Rows from block 0 of the decoder of a small masked image model, named by matrix and row number. Rows with one number belong to one neuron. Each number is 128 + 32 x the weight over its row's rms, rounded and kept within 0 to 255. All counts start at 0.
After each neuron's rows are labels from the 100 images, of 14976, where the neuron reaches its highest value: "top examples" is what is common among them. Only what is clearly more common there than usual is listed. The data: capsule endoscopy frames (Kvasir-Capsule). In brackets: how many of the 100.
# fc1: MLP up (decoder.0.mlp.fc1.weight, 512x256), inputs 128-255
# fc2: MLP down (decoder.0.mlp.fc2.weight, 256x512, transposed), outputs 128-255

fc1.179 [128 128  74 128 128 128 185 128 190 181 128 128 128 128  38 128 128 128 128 116 151 128  92 128 128 128 128 128  55 169 128 166  87 128 128 166 207 128 128 128  69 128 128 128 128 128 128 128 128 128 128 128 128 128  63 190 128  51  76 128 128 150 128 128 128 128 128 146 128 161 128 128 128 128 128 128 128  34  86 128 181 128 128 128 128 128 128 128 128  73 255 128 188 108  79 128 189  87 128 252 128 128 128 128 128 128 115 128  36 128 192 128 128 128 128 128 199 169 121 128 128 128 124 128 128 128  48  97]
fc2.179 [128 128 128 128 128 128 138 128 107 128 128 128 194 128 128  83 128 128 128 128 217 128 174 128 128 128 128 128 197  51 128 128 128 128 128 128 128 109 200 128 104 128 164 128 186 128 128 128 128 182 128 202 128 128 128 167 128 128 196 186 128 100 164 128 128 103 173 128 128 128 109 128 128 128 164 128  95  84 128 128 128 128  69 128 205 128 179 128 128 182 128 128 128  89 128  64 128  99 211 128 128 128 128 128 205 164 180  82 171  56 128 128 128 167 128 128 128  61 166  77 128 128  90 176 109 128  53 128]
top examples: finding: foreign body (27)

fc1.45 [128 219 182 207 209 128 128 128 128 128 181 128 147 169 128  83 225 182 128 128 128 128 128  78 128 128 128 128 180 223 216 128 100 128 201 176 128 195 128 128 193 128 128 128 128  81 128 128 128 103 128 128 128 128 143 128 128 128 128 117 165 166 128 128 128 128 128 128 128 128 128 128  71 128 174 106 128 128 138  85 128 128 128 128 143 128 128 128 128 171 128 128 128 128 128 165 128 128 128 128 128 128 128 128 170  98  38 190 128 171 128 170 128 128 128 128 140 128 149 100 128 128 131 128 128 125 128  96]
fc2.45 [187  94 128  54 128 128 161 128 165 128 128 128 128 128  93 128 138  77 128 146 128  80 181 128 128 128 128 143 128 166  52 158 128 179 128 128 171  76 105  72  44  47 150 110 128 182 128  78 157 128  50 167 128 128 128 168 128 128 128 158 128  61 128 128  43 128  59 153 191  96 166 128 153 181 105 162 128 128 146  64 106  85 128 219 128  97 156 128 128  98  83 106 128  66 128 128  77 168 128 128 156 128 170 128 128 154 128 128  75 128 128 128 128 128 128 128 159 154 128 152 187 218 128 128 176 128 128 128]
top examples: finding: ileocecal valve (35)

fc1.469 [128 128 128  99  51 128 128 128 128 128 128 128 128 107 128  74 158 128 128 170 128 128 128  92 128 128 128 128 128 128 128 128 128 128 128 217 128 128 128 128 136 128 128 128 128 128 128 128 128 102 128 128 128 128 128 128  65 128 128 213 192 219 128 128 128 128 128  44 220 128 195  83 128 128 128 165 128 128 151 128 128 128 128 128 128 128 128 128 241 128   0 128 128 128 128 128 177 152 128 128 203 171 128 128 128  96 128   2 128 100 128 128 128 128 128 128 128 128 219 128 128 128 128 128 128 128 128 185]
fc2.469 [128 128 128 128 128 128 128 128 128 128 128 128 128 210 238 128  81 128 128 128 128 128 128 128 181 128 128 128 128 128 128 128 128  53 128 128 128 128 183 128 128 128 128 128 128  10  80 128 128 128 128 128 128 128 194 128 233 128 128 128  67 166 128 128 128 128 128 128 128 128 128 128 128 128  94 128 128 128 128 128 128 128 128 128 128 128 128 128 128  88 128 128 128 128 128 128 128 128 128 128 128 128 128 128 203 128 128 128 128 128 128 128 128 128 128 226 128 156 128 128 128  99 246 128 128 128 128 198]
top examples: finding: foreign body (33); finding: ileocecal valve (29)

fc1.391 [128 171 181 160 128 128 128 128 128 128 128 142  65 185 128 128 161 181 128 128 128 128 128  41 128  63 128 128  94 199 128 128 128 128 128 162 128 168 128 128 128 128 166 128 166 128 128 217 128  96 111  80 222 128 128 217 128 175 128 128 128  56 128 142  85 128 151  71 156 128 128 128  45 101 128 128  59  80 128  78 128 170 160 128 154 128 211  89 128 128  25  76 108 128  62 128 128 176 128 145  74  82 128 128 128 128 128 156 128 128 128 128 166 128 128 128 128 128  74 128 128 128 128 128 128 142 128 128]
fc2.391 [128 128 128 178 128 128 128 128 128 190 184 128 128 128  69 167 128 128 128 128 177 128 128  58 128 128 128 128  56 128 128  67 128 128 180  73 128 128 182 128  84 128 128 128 128 128 128 174 128 199 128 128 128 128 207 128 166 128 128 128 156 128  91 128  25 128  96 128 128   8 128 128 128 128 128 128 128 128 128 128  67 128 128 128 128 128 128 128 128 128 128 128 128 128 128 116 160 128 128 128 128 128 128  80 128 219  55 128 152 128 190  63  45 128 163 128  79 102 128 128  90 128 128 128 128 183 128 128]
top examples: finding: ileocecal valve (30)

fc1.405 [ 60 209 255 128   0  66  72  45 128 128 128 128 128 128 128 128 128 128 152 128 128 128 128 128 128 128 128  67 128 128 128 128 128 128 128 128 128 128 208 128 128 203 128 128 128 128 166  60 128 128 128 128 128 128 111 128 128 128 128 128 128 128 128 128  52  85 128 249 189 128 207 128  29  55  88  77 128 128  37  40 128 128 128 128 128 128  83 128  26  87 128  76 128  72 128 128 128 128 128 128 128 128 128 128 128 128 128 128 128 128 128 128 128 128 128 160 198 128 128 200 128 128 128 128 128 128 128 171]
fc2.405 [174 128 151 173 128  46 128  71 128 128 128 151  98 128 128 128 128 128 128 128 146 156 128 128 128 128 243  78 150 174 128 128 128 128 128  59 220 212 128 128 128 128 128 158 204  67 175 102 128 128 128 153 128 128 128 128 179 128 128 170 128 157 128 128   7  56 128 175 128  95  74  68 128 128 102 185 128 128  78 128 128 140 128  73 128 128  63  93 128 103 128 128  90 128 128 128 128 116 139 128 128 128 128 104 128  70 128  40  98 112 128 128 191  82  78  73 128 109  63  97 128 165 128 128 128 128 113 128]
top examples: finding: ileocecal valve (39)

fc1.307 [128 198 128  33  82 138 128  87 128 128 128 111  93 128  61 128 128  85 192 128 128 128 128  85 108 128 128 128 128 128 128 128 128 255 128 104 179 178 128  60 128 128 128 128 128 128 203 128 128 128 128 180 128 128 157 128 128 128  49 128 139 128 128 128 165 128 130 147 128 128 128 152 148 128   0 128 115 128 183 128 128 128 128 128 128 128 183 128 128 128 128 128 128 128 128 128  23 128 103 128 128 128 128 128 128 128 128  91 128 128 128 128 128 183 128 128 128 162 128 128  53 227 128 106 128  38 128  57]
fc2.307 [128  42 154 128  19 128 128  95 128 128 128 128 111 128 171 115 128  90 105 128 169 128   0 128 128 128 128 175 182 128 112 128 128 128 101 128  76 128 128 128 128 128 128 128 128  77 128 128 128 128  46 128 128 128 128 128 174   0 128  79 128 128 128 128 128 128 102 128 128 128 128 169 128 128  17 208  75 128 128 128 128 128 128 128  77 128 128 128 128 128  78 128 108 128  61 128  55 202 128 101 128 128 128 128 128 182 128 128 128  72 128 128 128 147 128 128 151  88 128 164  87 128 128 128 128 128  92 128]
top examples: finding: pylorus (46)

fc1.496 [ 97  44  60 128  68 128 162 128 128 128 128 128 128 128 128 128 128 110 128 128 123 128 128 205 166 128 128 177 128 101 211 211 128 128 128 128 128 128 128 128 128 177 128 128 128 128 244 128  46 128 128 173  80  56 128 128 128  72 128  93 128 128 128 128 173 160 128 151 196 195 190 128 199 128 128 128 159 128 128 128 128  56  84  54 128 128 128 128 128 205 122 128 128 128 157 128 128 166  85 128 128 197 128 128 212 128 159 128 128 128 128 128 128 103 128 128 128 164 128 179  91 128 128 128  49 128 128 128]
fc2.496 [138 128   8 128 128 128 128 128 128 128  77 174  64 100 128 110  95  75 181 128 128 170 128  78 128 128 128  60 128 161  93 165 128 128 186  65 192 128  82 128 151  69 128  78 128  79 128 176 128  79 184  36 128 128 116  78 169 128 128  73 128 201  98 128 211 154 179 163 115 193 189 128  95 128 216 154 128 128 162 172 204 184 128 128 154 128  90 128  33 203  72  85 128 128 159 128 128  83 159 128 111  96 128 181 128 104 128 128  97 128 128 128 128 128 178 128 128 128 128 173 143 128 128 128 128 128 128 128]
top examples: finding: ileocecal valve (27)

fc1.230 [165 128 155 128 128 128 128 128 128  66  33 128 128 128 128 128 128 128 128 128 128 128 128 128 128 128 128 128 102 128 209 128  96 165 154 164 128 128 128 148 128 128 167 119 128  57 128 128 128 225 128 128 164 128 128 128 128 128 128 128 170 162 128 128 128 128 128 128 186  77 128  87  43 212 128 190 128 114  73 128 128 164 128 128 128 128 227  80 190  77 128 128 128  33 128 128 128 128 128 128 128 128 175 128 128 128 128 128 128  75 128 128 128 128 101 199 128 128 128 128 128 128 105 128 128 175 128 128]
fc2.230 [128 128 128 128 128  60 170 128 128 128 128 128 128  37 128 128 128 128 128 128 128 128 159 128 205 128 128 195 191 152 128 128 128 128 128  59  76 231 128 128 128 128 128 229 128 128 128 128 128 227  72 128 128 128 128  75 128 128 187 128  65  64 128 128  99 128 128 128  90 128 174 128 128 128 128 128 128 128 128 164 128  64 100 128 128 128 128 128 128  85 128 128  82 128 128 175 128 128 128  61 128 128 128 169 200 128 128 128 188  10  83 128 128 161 128 128 128 128 128 128 128 128 160 128 128 128 128 128]
top examples: finding: pylorus (48)

fc1.483 [128 108 182 209 128 128 128 128 128  37 128 128 128 128 128 234 128 128 128 128 128 128 128 128 128 128 128 128 128 128 128  18 128 128 128 128 128 128 128 128 128 128 128 128 128 128  85 128 128 128 128 128 128 128 128 128 128 128 128 128 111 128 128 128 128 180  58 128 128 128 170 128  74 128 128 128 128 128 128 128 183 128 119 128 128 128 128 128 188  40 128 128 128 128 128 128 128 128 128 128 128 128 128 128 128   7 128 128 128  88 128 128 167 128 128 128 128 128 128 128 128 128  16 128 128 128 128 128]
fc2.483 [ 75 128 128 128 128 128 128 128 128 128 128 128 128  29 128 128 128 128 128 128 128 128 128 128 128 128 128 128  85 128 128 128 183 128 128 128 128 128 128 198 108 128 128 215 128 128  65 128 128 128 128 128 128 128  12   0 128 174 128 128 128 128 175 128 128 128  35 128 128 128 128 168 128 128 128 128 128 128 128   0 128 128 128 128 128 128 128 128 128 128 128 128 128 128 128  10 128 128 128 128 128 128 128 128 128   0 128 173 128 128 128 128 128 107 128 128 128 174 128  52 128 128 219 128 128 128 128 128]
top examples: finding: pylorus (28)

fc1.419 [128 128 128  64 145 128 128 151 169 188 128 128 128 128  31  91 128 128 111 115 128 128 128 128  42 128 165 128 128 128 128 128 128 128 185 180 128 170 104 190 128 128 128 128 128 118 128  85 128 128 128 128 161 128 128 147 128 128 128  57 187 176  64 128 128 128 128 195 128 128 128 128 128 128 173 196 128 128 128 128 128 128 128 162  48 221 128 128 128  84 162 128 196 128 128 157 119 107 128 157 128 128 153 128 128  40 101 198  66 167 128 128 175 128 185 128 128  97 128  68 128 128 115  71 128 128 128  73]
fc2.419 [128 128 128 145 128 128 128  45 128 128 128 128 128 128 129 128 190 128 128 128 128  83 128 128 128 128 128 128 183 128 128 101 128 128 128 128 128 213 176 128 128 128 128  59 128 128 153 128 128 200 128 142 128  95  68 128 128 128 128 128 198 128 128 151 128 128 128 189 128 128 128 128 128 134 153 128  93 128 128 128 178 128 128  70 145  97 128 128 128 155 128 128 128  96  69 128 212 128 128 128 101 165 128 128 128 128 174 167 128 113 128 185 220 128 128 128 208 128 238 128 128 128  55  69 109 162  78  65]
top examples: finding: reduced mucosal view (28)

fc1.134 [179 232 177 128 128 128 128 128 128 109 128 199 128 128  46 200 128  94 185 128 128 105 128  61 128  30 128 128 128 128 128 180 128 177  77 128 128 128 128 128 170 128 195 128 128 128 194 128 128 128  95 128 128  79 128 128 172 128 128 140 128 128 128 197 177  80 200 191 128 128 149 128 128 128 128 221 128 128 185  70  55 128 128 128 128 128 128 128 128 128 128 175 128 128  53 128 156 128 128 128 186 220 128 128 156 128 128 128 128 128 205 128 128  60  89 128  69 255 128 128 128 128 128 128 128 160 128  73]
fc2.134 [128 128 195 177 128 128 128 128 128 153 128 128 209 128 128 128 128 232 128  69 128  75 128 106 128 215 128 190 160 173  49 146  22 128 128 174 128 128 159 128 128 216  75 128 155 128  96 128 128 128 128 128 128 128 128 181 128 128 128 128 128 128 112 128 128 128 194 128 128 128 128 186 128 128 128 128 186 128 128 128 128 128 128 128 128 128 128 128 128 128 128 128  87 128 128 128  70 115 128 128 128 128 128 226 128 109 216 128 128 128 128 151 189 178 128 128 176 128 128 104 128 128 165 128 195 128 128 128]
top examples: finding: pylorus (60)

fc1.227 [128 128 128 178 128 128 128 128 128  95  87 168 128 179 128 224 128  45 212 172 128  97 128 166 161 120 128 128 111 201 178 188 128 128 128  97 128 128 128 128 128 128 128 191 156 128 216 152  54 128 128 189 128 128 128 180 128  49 163 128 128 128 128 128 183 173 128 205 128 159 195 128 156 116 128 128 128 128 128 128 161 110 128  82 128  95 128 128 186 128 128 128 128 128 128 128 128 187 128 191 128 128 128  54 128 128 128 128 128 128 128 128 128 103 128 148 128 103 128 128 182 232 128 102  88 128 128 176]
fc2.227 [128 128 155 128 128 168  63 128 186 128 171 128 128 128 128 128 190 128 128 128 128 128 151 128 128 128 128  53 128 128 165 194 128  90 128 128  46  44 128 128 128 105 128 128 151  63 169 173 128  64 128  98 175 128 128  77  82 128  81 128 128 128 128 128 128 128 128  95 128 128 138 128  96 128 172 128  78  76 128 146 128 128 128 128 128 128 151 128  73 172 128 128 128  86 178 128 128 108 128 155 128 128 128  88 128 128 233 219 128  98 128 128 128  69 204 128 128 128  48 170 128 128 128 183 128  57 186 178]
top examples: finding: ileocecal valve (29)

fc1.343 [128 128 128 128 128 251 128 128 128 128 128 179 128 128 128 128 109 128 128 128 151 128 128 128 128 128 128 128 128 128 224 128  84 128 128 128 128 128 128 208 128 128 128 128 190 128 128 128 128 217 128 128 128 128 128 128 128 128 128 128 128 128 182 128 128 128 128 128 128 128 128 128  37 128 128 115 128 128 128 128  78  64  90 128 128 128 234 108 128 128 128 128 128 128  66 128 153 128 128 128 128 128 128  31 128 128 128 128 128  47 100 128 128 128 128 128 128 128 128 128 183 128 210 128 128 128  90 128]
fc2.343 [128 128 128 128 128 128 128 128 128 128 128 128 128 128 128 128 128 128  93 128 128 168 128 128 128 128 128 128 111 128 128 128 128 128 191 219 128 128 167 128 128 128 128 231 128 128 128  27 207 128 128 255 108 165 128 128 128 128 128 128 128 128 128 128 128 128 128 128  15 128  48 128 128 128 128 128 128  99 128 128 128 128 128 128 128 128 128 163 128  72 128 128 128 128 128 128 128 128  83 128 128 128 128  83 128 128  84 128  77 128 128 190 128 128 128 255 128 128 128 128 128 187  40 128 128 128 128 128]
top examples: finding: foreign body (27)

fc1.265 [181 168  85 188 128 128  10  96 128 128 128 128 128 128 128 128 128 128 128 196  64 128 128 214 128 128 128 128 128  63 128 128 128 128 128 200 128 128 128 128  18 128  50 128 128 128 214 128 191  23 228 175 128 128 128 128 128 128  33 128 128 128 128 128 128 128 128  94 182 128 128 154 173 128 128 128 128  88 128 128 128 178 128 128 128 128 143 128  65 128 128 128 128 128  91 128 128 128 128 128 180  76 128 128 128  59 128 128 128 106 195 165 128 128 128 128 128 128  42 170 128 128  75  68 128 128 128 230]
fc2.265 [196 128 128 128 159 128 128 128 128 128 209 128 128 128 167 128 128 128 128  48 128 128 128 128 128 128 128 128 128 128 128  88 128 196 128 128 128  52 128 128  51 128 128 128 128 128 128 128 128 128 128 255  81 128 128 128 128 128 128 128 128 128 128 128 128 184 128  96 128  97  81  71 128 111 128 128 128 128  24  76 128  82 128 128 214 255 128 101 128 128 125  22 128 128 128 128 128 128 128 128 128 128 128 128 128 173  79 171 128 128 128 128 128  92 108 128 128 128  49 128 186 176 181 205 128 128 128 128]
top examples: finding: foreign body (29)

fc1.178 [128 128 128 128 128 128 128 128 128 128 128  84 128 128  39  84 128 128 128 128 128 128 128 100 128 128 128 128 128  70 128 128 128 128 128 128 128 128 128 128 128 128 128 128 212 128 128 255 128 128 128 128 128 194 128 128 128 128 128 193 128 128 128 128 128 128 128 128 128 128 128 128 128 128 107 128 128 128 128 128 128  51 128 128   0 128  47 128 128 128 128 191 128 128 128 128 128 128 128 128 128 128 128  16 128 128 128 128 128 128 128 128   0 128 128 128 128 128 128 128 128 128 128 128 128 128 128 128]
fc2.178 [128 128 128 128 128 128 128  41 128 128 128 128 128 128 128 128 128 128 128  56 128  28 128 255 255 128 128 128 128 128 128 128 128 128 128 128 128 128 128 128 128  70 128  98 128 128 128 128 176 134 220 128 128 128 128  73 128 128 128 128 128 128 128 128 128 128 128 230 128  48 128 128  72 128 128 128 128 128 128 128 128 128 128 186 128 128 128 128 128 128 128 128 128 128 128 184 128 128 128 128 128 128 128 128 128 128 128 128  38 175 128 128 128 128 128 128 128 128 128 201 128 128 128 199 128 128  90 128]
top examples: finding: pylorus (48)

fc1.506 [128 175 144 128 128  71 128 128 128 128 128 128 128 128 128 128 150 128 196 229 194 128 128 181 208  86 128 128 128 128 128 128 128 128  91  90 128  11 128 128 128 128 128 128 128 128 128 128  36 128 128 128 128 128 128 128 128 128 174 128 128 128 234 128 128 159 128 128 207 128 128 128  92 128 128 128 128 128 206 128 128 181 128 128 128 128 128 128 156 128 128  89 128 128 128 128 169 128 128  50 128 128 168 128 122 128 128 128 173 128 128 128 128 128 128 128 128 124 128 128 128 128 128 128 128 128 128 255]
fc2.506 [128 194 206 128 128 128 128 128 128 128 128 128 128 128 128 192 128 128 128 128 203 128 128 128 128 128 128 128 128  68 128 128  86 128 128 128 196 128 128 128 159 128 128 188 239 128 128 128  79 139 128 213 128 185 128 128  90 128 128 128 128 128 128 196 128  98 207 128 128 128 128 112 128 128 128 115 128 161  82 128 128  82 128 128 128 128 128 178  81 128 128 128 176 128 128 128 128 128 128 172 128 128 128 128 128 128  83 128 128 181 128 128 208 128 102  57 128 128 128 128 128 128 128 128 128 128 128 128]
top examples: finding: ileocecal valve (32)

fc1.168 [128 167 128 128 128 172 128 128 128 128 128 255 128 128 128 128 128 128 128 128 128 128 128 128 128 128 128 128 128 128 128 128 128 128 128 128 128 128 128 128 128 128 128 128 128 128 128 128 128 128 128 128 128 128 128  54 128 128 128 128 128 128 128 128 128 128 128 128 128 128 128 248 128 128 128 128 128 128 128 128 128 128 128 128 128 128 128 128 128 128 128 128 128  26 128 128 128 128 128 128 103 128 128 128 128 128 128 128 128 128  65 128 128 128 128 128 128 225 128 128 128 128 128 128 128 128 128 189]
fc2.168 [187 128   0 128 128 128 128 128 128 128 128 128 128 128 128 128 128 128 128 128 128 128 128 128 128 213 128  42 128  40 244 128 128 128 128   0 128 128 128 180 128  68 128 128 128 128 128 128 128 255 128 128  42 128 128 128 128 128 128 128 128 128 128 128 128 128 128 128 128 128 128 128 128 128 128 128 128 128 128 128 128 128 128 128 128 128 128 128 128 128 128 128 128 128 128 128 128 128 128 128 128 128 128 128 128 128 128 128 128 128 128 128 128 128 128 128 128 128 128 128 128 128 128 128 128 128 128 128]
top examples: finding: pylorus (51); finding: foreign body (26)