Weights of a small masked image model: batches of 64, trained on capsule endoscopy frames (Kvasir-Capsule).
Rows from block 0 of the decoder of a small masked image model, named by matrix and row number. Rows with one number belong to one neuron. Each number is 500 + 25 x the weight over its row's rms, rounded and kept within 0 to 999. All counts start at 0. Numbers have three digits each.
After each neuron's rows are labels from the 100 images, of 14976, where the neuron reaches its highest value: "responds to" is what is common among them. Only what is clearly more common there than usual is listed. The data: capsule endoscopy frames (Kvasir-Capsule).
# fc1: MLP up (decoder.0.mlp.fc1.weight, 512x256), inputs 128-255
# fc2: MLP down (decoder.0.mlp.fc2.weight, 256x512, transposed), outputs 128-255

fc1.489:500500592500500500581500495500523500500487469500500452548429515500500535500523500500564460500551462500500500500500500500500500500500500500536500458500500500500500500500500500500500500500500500500500500500547500528500500500500500500544500500500500561500500500500500500459548500493500563541535544500469526474500500514500544500450500500500500500433500500500500500500500500500500500500500
fc2.489:546500529500500500500535500500500505543483500454500500500500552500500500500478500500500521500545500500500467541541500533528470500542464500500522471537500579500500500500500500500540540509508500518519536500500517500550468470544451501456530468545500537546500500500500500491500500536500500500500457500500456486500500500500444500500500500466500500500500604500435478500500466500500500500500
responds to: finding: blood fresh

fc1.90:500436416462437500463441443462500448461500500500500500480500500500455500498490500548513500500500460500500500464461500500533559500481500500500500501466542500485484500500500500500500500500500489522500554544535500541500500544500500540500470546500500500449500500500500500534500500500500500452500500500500518529500500500558500571420500500500446500500559486500500551500500500500500500500543
fc2.90:439470540500500500500500500537447500471512500500477500500500500500553546500500500458500479500500469500500500500500500500500500540500500500534567500500489500525500500500500473500512500500541426503552500500458461500565500456531500500500500457500500500500500500500507431500500500470500478500492500500535462500500500500455484500500500500500500472469500500500500473500500500500462500500500
responds to: finding: pylorus

fc1.406:500500500500464500458500500500500581439470500500500500500500500500460500500500512500537500500500477500500500461445540500570500500500500500430554500522519448500500500500500500479446500500500510500534500500528536500500571500500500500500500500500500500500500483500500500557500500500500500500481500500510500500500500484500536500500500500500444500500500500500591556500428500442500500471500
fc2.406:508500451564500488531500500500472500500500500500530500500579500431500500500500500464500500500475537500500527543500500500500500500540524500500500500454437448555500500500459500445500500500500500500500467500500500522500500500500500500500500500500500509500500500500500500549500500500434482500500500516500500500500529500500500500500500450505500500432579468500500500500519504500500443500500
responds to: finding: foreign body

fc1.143:500500526500439479470500500500500500500500500464551530500500500540500572526500500560500500500500435500500546500500500519500500500500540500500484486500500538500500500500500500500500500500467520500500500500559500500560500477500500500500500500500500568500500500500500500554454500500500603500500524500500500500500538500453500487500500534500539439500500536568553500500500500500500500500500
fc2.143:500500500500500464500468500466541458525460526500500500500500500500566500553484500500500568518500485464543500459500500500500500500500500500525485500500500500531500444500515500500560500500500500450491458574500500487483485500500500500500545542507446452500500493500496502500493500500500503500500500471500566500500500500500500500500500500525500461500524529500500500597500500500500500500472
responds to: finding: ileocecal valve

fc1.71:500500500500500526439524447500500458500533500500500500500555425500500500500500500444500500460500470529525532500500516453475521500500500500500500500500534500500525544500500500500500500500500500500529500455500500500500450500500500500500500500500500550473465461474500500528500500500500500500500500500500540464531500500500500500457471500500500500465500500500500500500461500518594500500500
fc2.71:530535500500500535567544500419474500500479500500512500538500500500500500459544500500463500500500500515531500471475544524519500500500544530545500500500474569493536550449500467500500546500500521500500500477500500500500500500500458472500500500518500500483525500532520500500461536500500500500500500500500464465500482500525426500530500500500537500532500542500532500500500472500500500500458
responds to: finding: reduced mucosal view

fc1.137:500574500500500527500500500555500500500517500500500577500500518500500500548500500500500486500500533500500527500500500500545500500549500500500500500500500500500480500500500500500527500500500500500500555539531517500500500500500500500500500500462500500500500460480500500500500500500500500500500500500500500500500518500500500500500500500500500500500500500470500485500500500500500500540500
fc2.137:517500503521468476464448500500500518500461465500500500500500525466500500500500500545500511470500460489500454448500500500500500462476520539500500485476471500500495500500500500500477561500500500500539438563500500500500455534500500500500500535500480500500500500539474500500546444500500500500527500500500549500500445500500500500500428500500500500500500500500500500529474500500567500500518
responds to: finding: ileocecal valve

fc1.372:464500539500524537500565476500520474500500500500515500500500500500500500500500565500478444500500500500500500500500500500500500508587500500500500500500500500500531500500500479530541500500456500493500500500500524477500480499527468500500500500500500500454551478556529500500563500500500500464500500464500500500481500500472500500477473542500542434500500500500500500500522500500500500500500
fc2.372:597500500530558528500500500487500472500459500500500500500448500536535500500500500500530452500500500500540500500541500500500500500579525500522500501500500500500546539500500440500500500473500500500500467468500446523479500500500500500500500500459465500500500500500531500500500500453500500500500520529500500500500500500529493558500500500500500520475500500500500551434500592500540549500500
responds to: finding: reduced mucosal view

fc1.105:476586500536500500461500500547541500500500500457524532500500500500500469500500500500500538500500451500500475500500465500500500520519500500500469500500500500544463515500500500500462500500446500500500500534500500500491500447500500500500509500458539575535500545500500500539500500500500534573500500516468461500500500500500461500456500564530500458500451461538500500500500500500533529500500
fc2.105:500457500463500431500500500469500447530432570535500500445511538479518500500538500500500500484527465509500500559475471500487500500447500552500500544500500500500500500556465505500500500500460543410500500565500440500482522500517500491483535500481462500504483474500500500442469500452500444500500511500500500524500476500500532500500500500511488500500488551500483500518500500500526543500484
responds to: finding: reduced mucosal view

fc1.231:500490500500470523500500443500500500500500522500500500500500454508500500500500500500500554500500445500500500500436554457500500500456482500500461453500546500500500500500500540500500500504500500500517531500506500500500563500500500500500500536500462500555408500500500566471500500500500500500500540500538500509500500500500538500473500601500500500500500500559500500538500500500500500462500
fc2.231:500500500500446522500500500500475500500556500500545500526500578463500521468500500500500500556512454500500500529568500527500500500500500500536500500486500500473500483485500500520500538500528555500547500500544500500500500500500544500500500470500500500500509500500460500500500500500500500500467474500500500500500467464500500500500546500500538500451468500500551500500500510500500496451500
responds to: finding: pylorus

fc1.492:500459444500500554500500540500449500500522500500500500500500500500500500500500451500500618500500500500545500500500500500500551500500500500471500500500471500500500500527500500500500500545500424500510500500570500500500500500500500500473500492500500500500500500446500544500500500500474500500569500505478553500500500500500526500500500500500524500500500500500500500500500500546478500500500
fc2.492:500560500500500500561500500500500500500451521500500500500500556500500500500500500544500500500500500500528500500500500500556500500500500500555500500500500500500500525500500500550500446526555500500483500443544463500466500539573582500500500500500475527455500514500500535500500500534580500500500500500500515500550500500500500500500581500524500500500453552520500500497552500500460500500500
responds to: finding: foreign body

fc1.254:500500527538500530463521500500500500466556478500500500500532615500500435500500500472527579553500500500500500500500458500500500529500500500500500500459500500500539500576500556500475500500500500487500500530513500500466410500500472452450500500441508500500500500500500500500500500531500415500534538500500482500500500540500426511500500500500500500530500500500500500500500500500553500548500
fc2.254:500500500500500477543443524500534548500500500500537500522500467500500500465546480500462500500500533500500500500500500500481500500500500500531500532500447500500500500468500500500537500500500529450500500500500452500500546500500450500442500500500517500543500500500500500512500500479473500513500500500500500500545500500462500500500500500500456500500516500500458512500500500500536500500518
responds to: finding: reduced mucosal view

fc1.49:500500485500500530500500558500500500500500500500500500500486500500500500500456533500500500500500439500500500544500500500500474500500500500500500500500500534500500500428500500500513500539500500500500500526579500500500500399500417500525474500500500561500554500477484500500500500500500500500500452500500500500463500500430500500500500469500474500473500500472500500500500500539500500500408
fc2.49:558500500500500500500500555500500500500561500471500519519500532500500551460528500500500500500500519500500483500531572459500500532500500500500451500573536500500500500500500500500500500500500500530500500500500470500500500531544538500447533500500450500437500408500500500500536473500500434500500500500484500500461500500500500500500588500500500500500533488500500500543500473500449500504500
responds to: finding: ulcer

fc1.226:517514500500500500556500469534522500500500500450500500500500546500500500500500500500500500458500500500500504500500500500500500500539409500500500500500465462500501500500500509500500500500500466500500456500557484525467500500451500500500500500500473500500500500447500500429500500459500500472592500500500500500500500500419500460401500528500500500500500546504437500500500500480500520436500
fc2.226:500470500500500500500500500449500500500500465500528500517547526566460452500500500500500553517500500500500500505500500500549431524500500500500531500500480500500500500471500500500500528500500500534592500500500525500500500500500500534500459500528447520500483500485500500500500539500500500500500500500523500500500456500500487500500500500500500500500500574500443500500500500500500500500500
responds to: finding: reduced mucosal view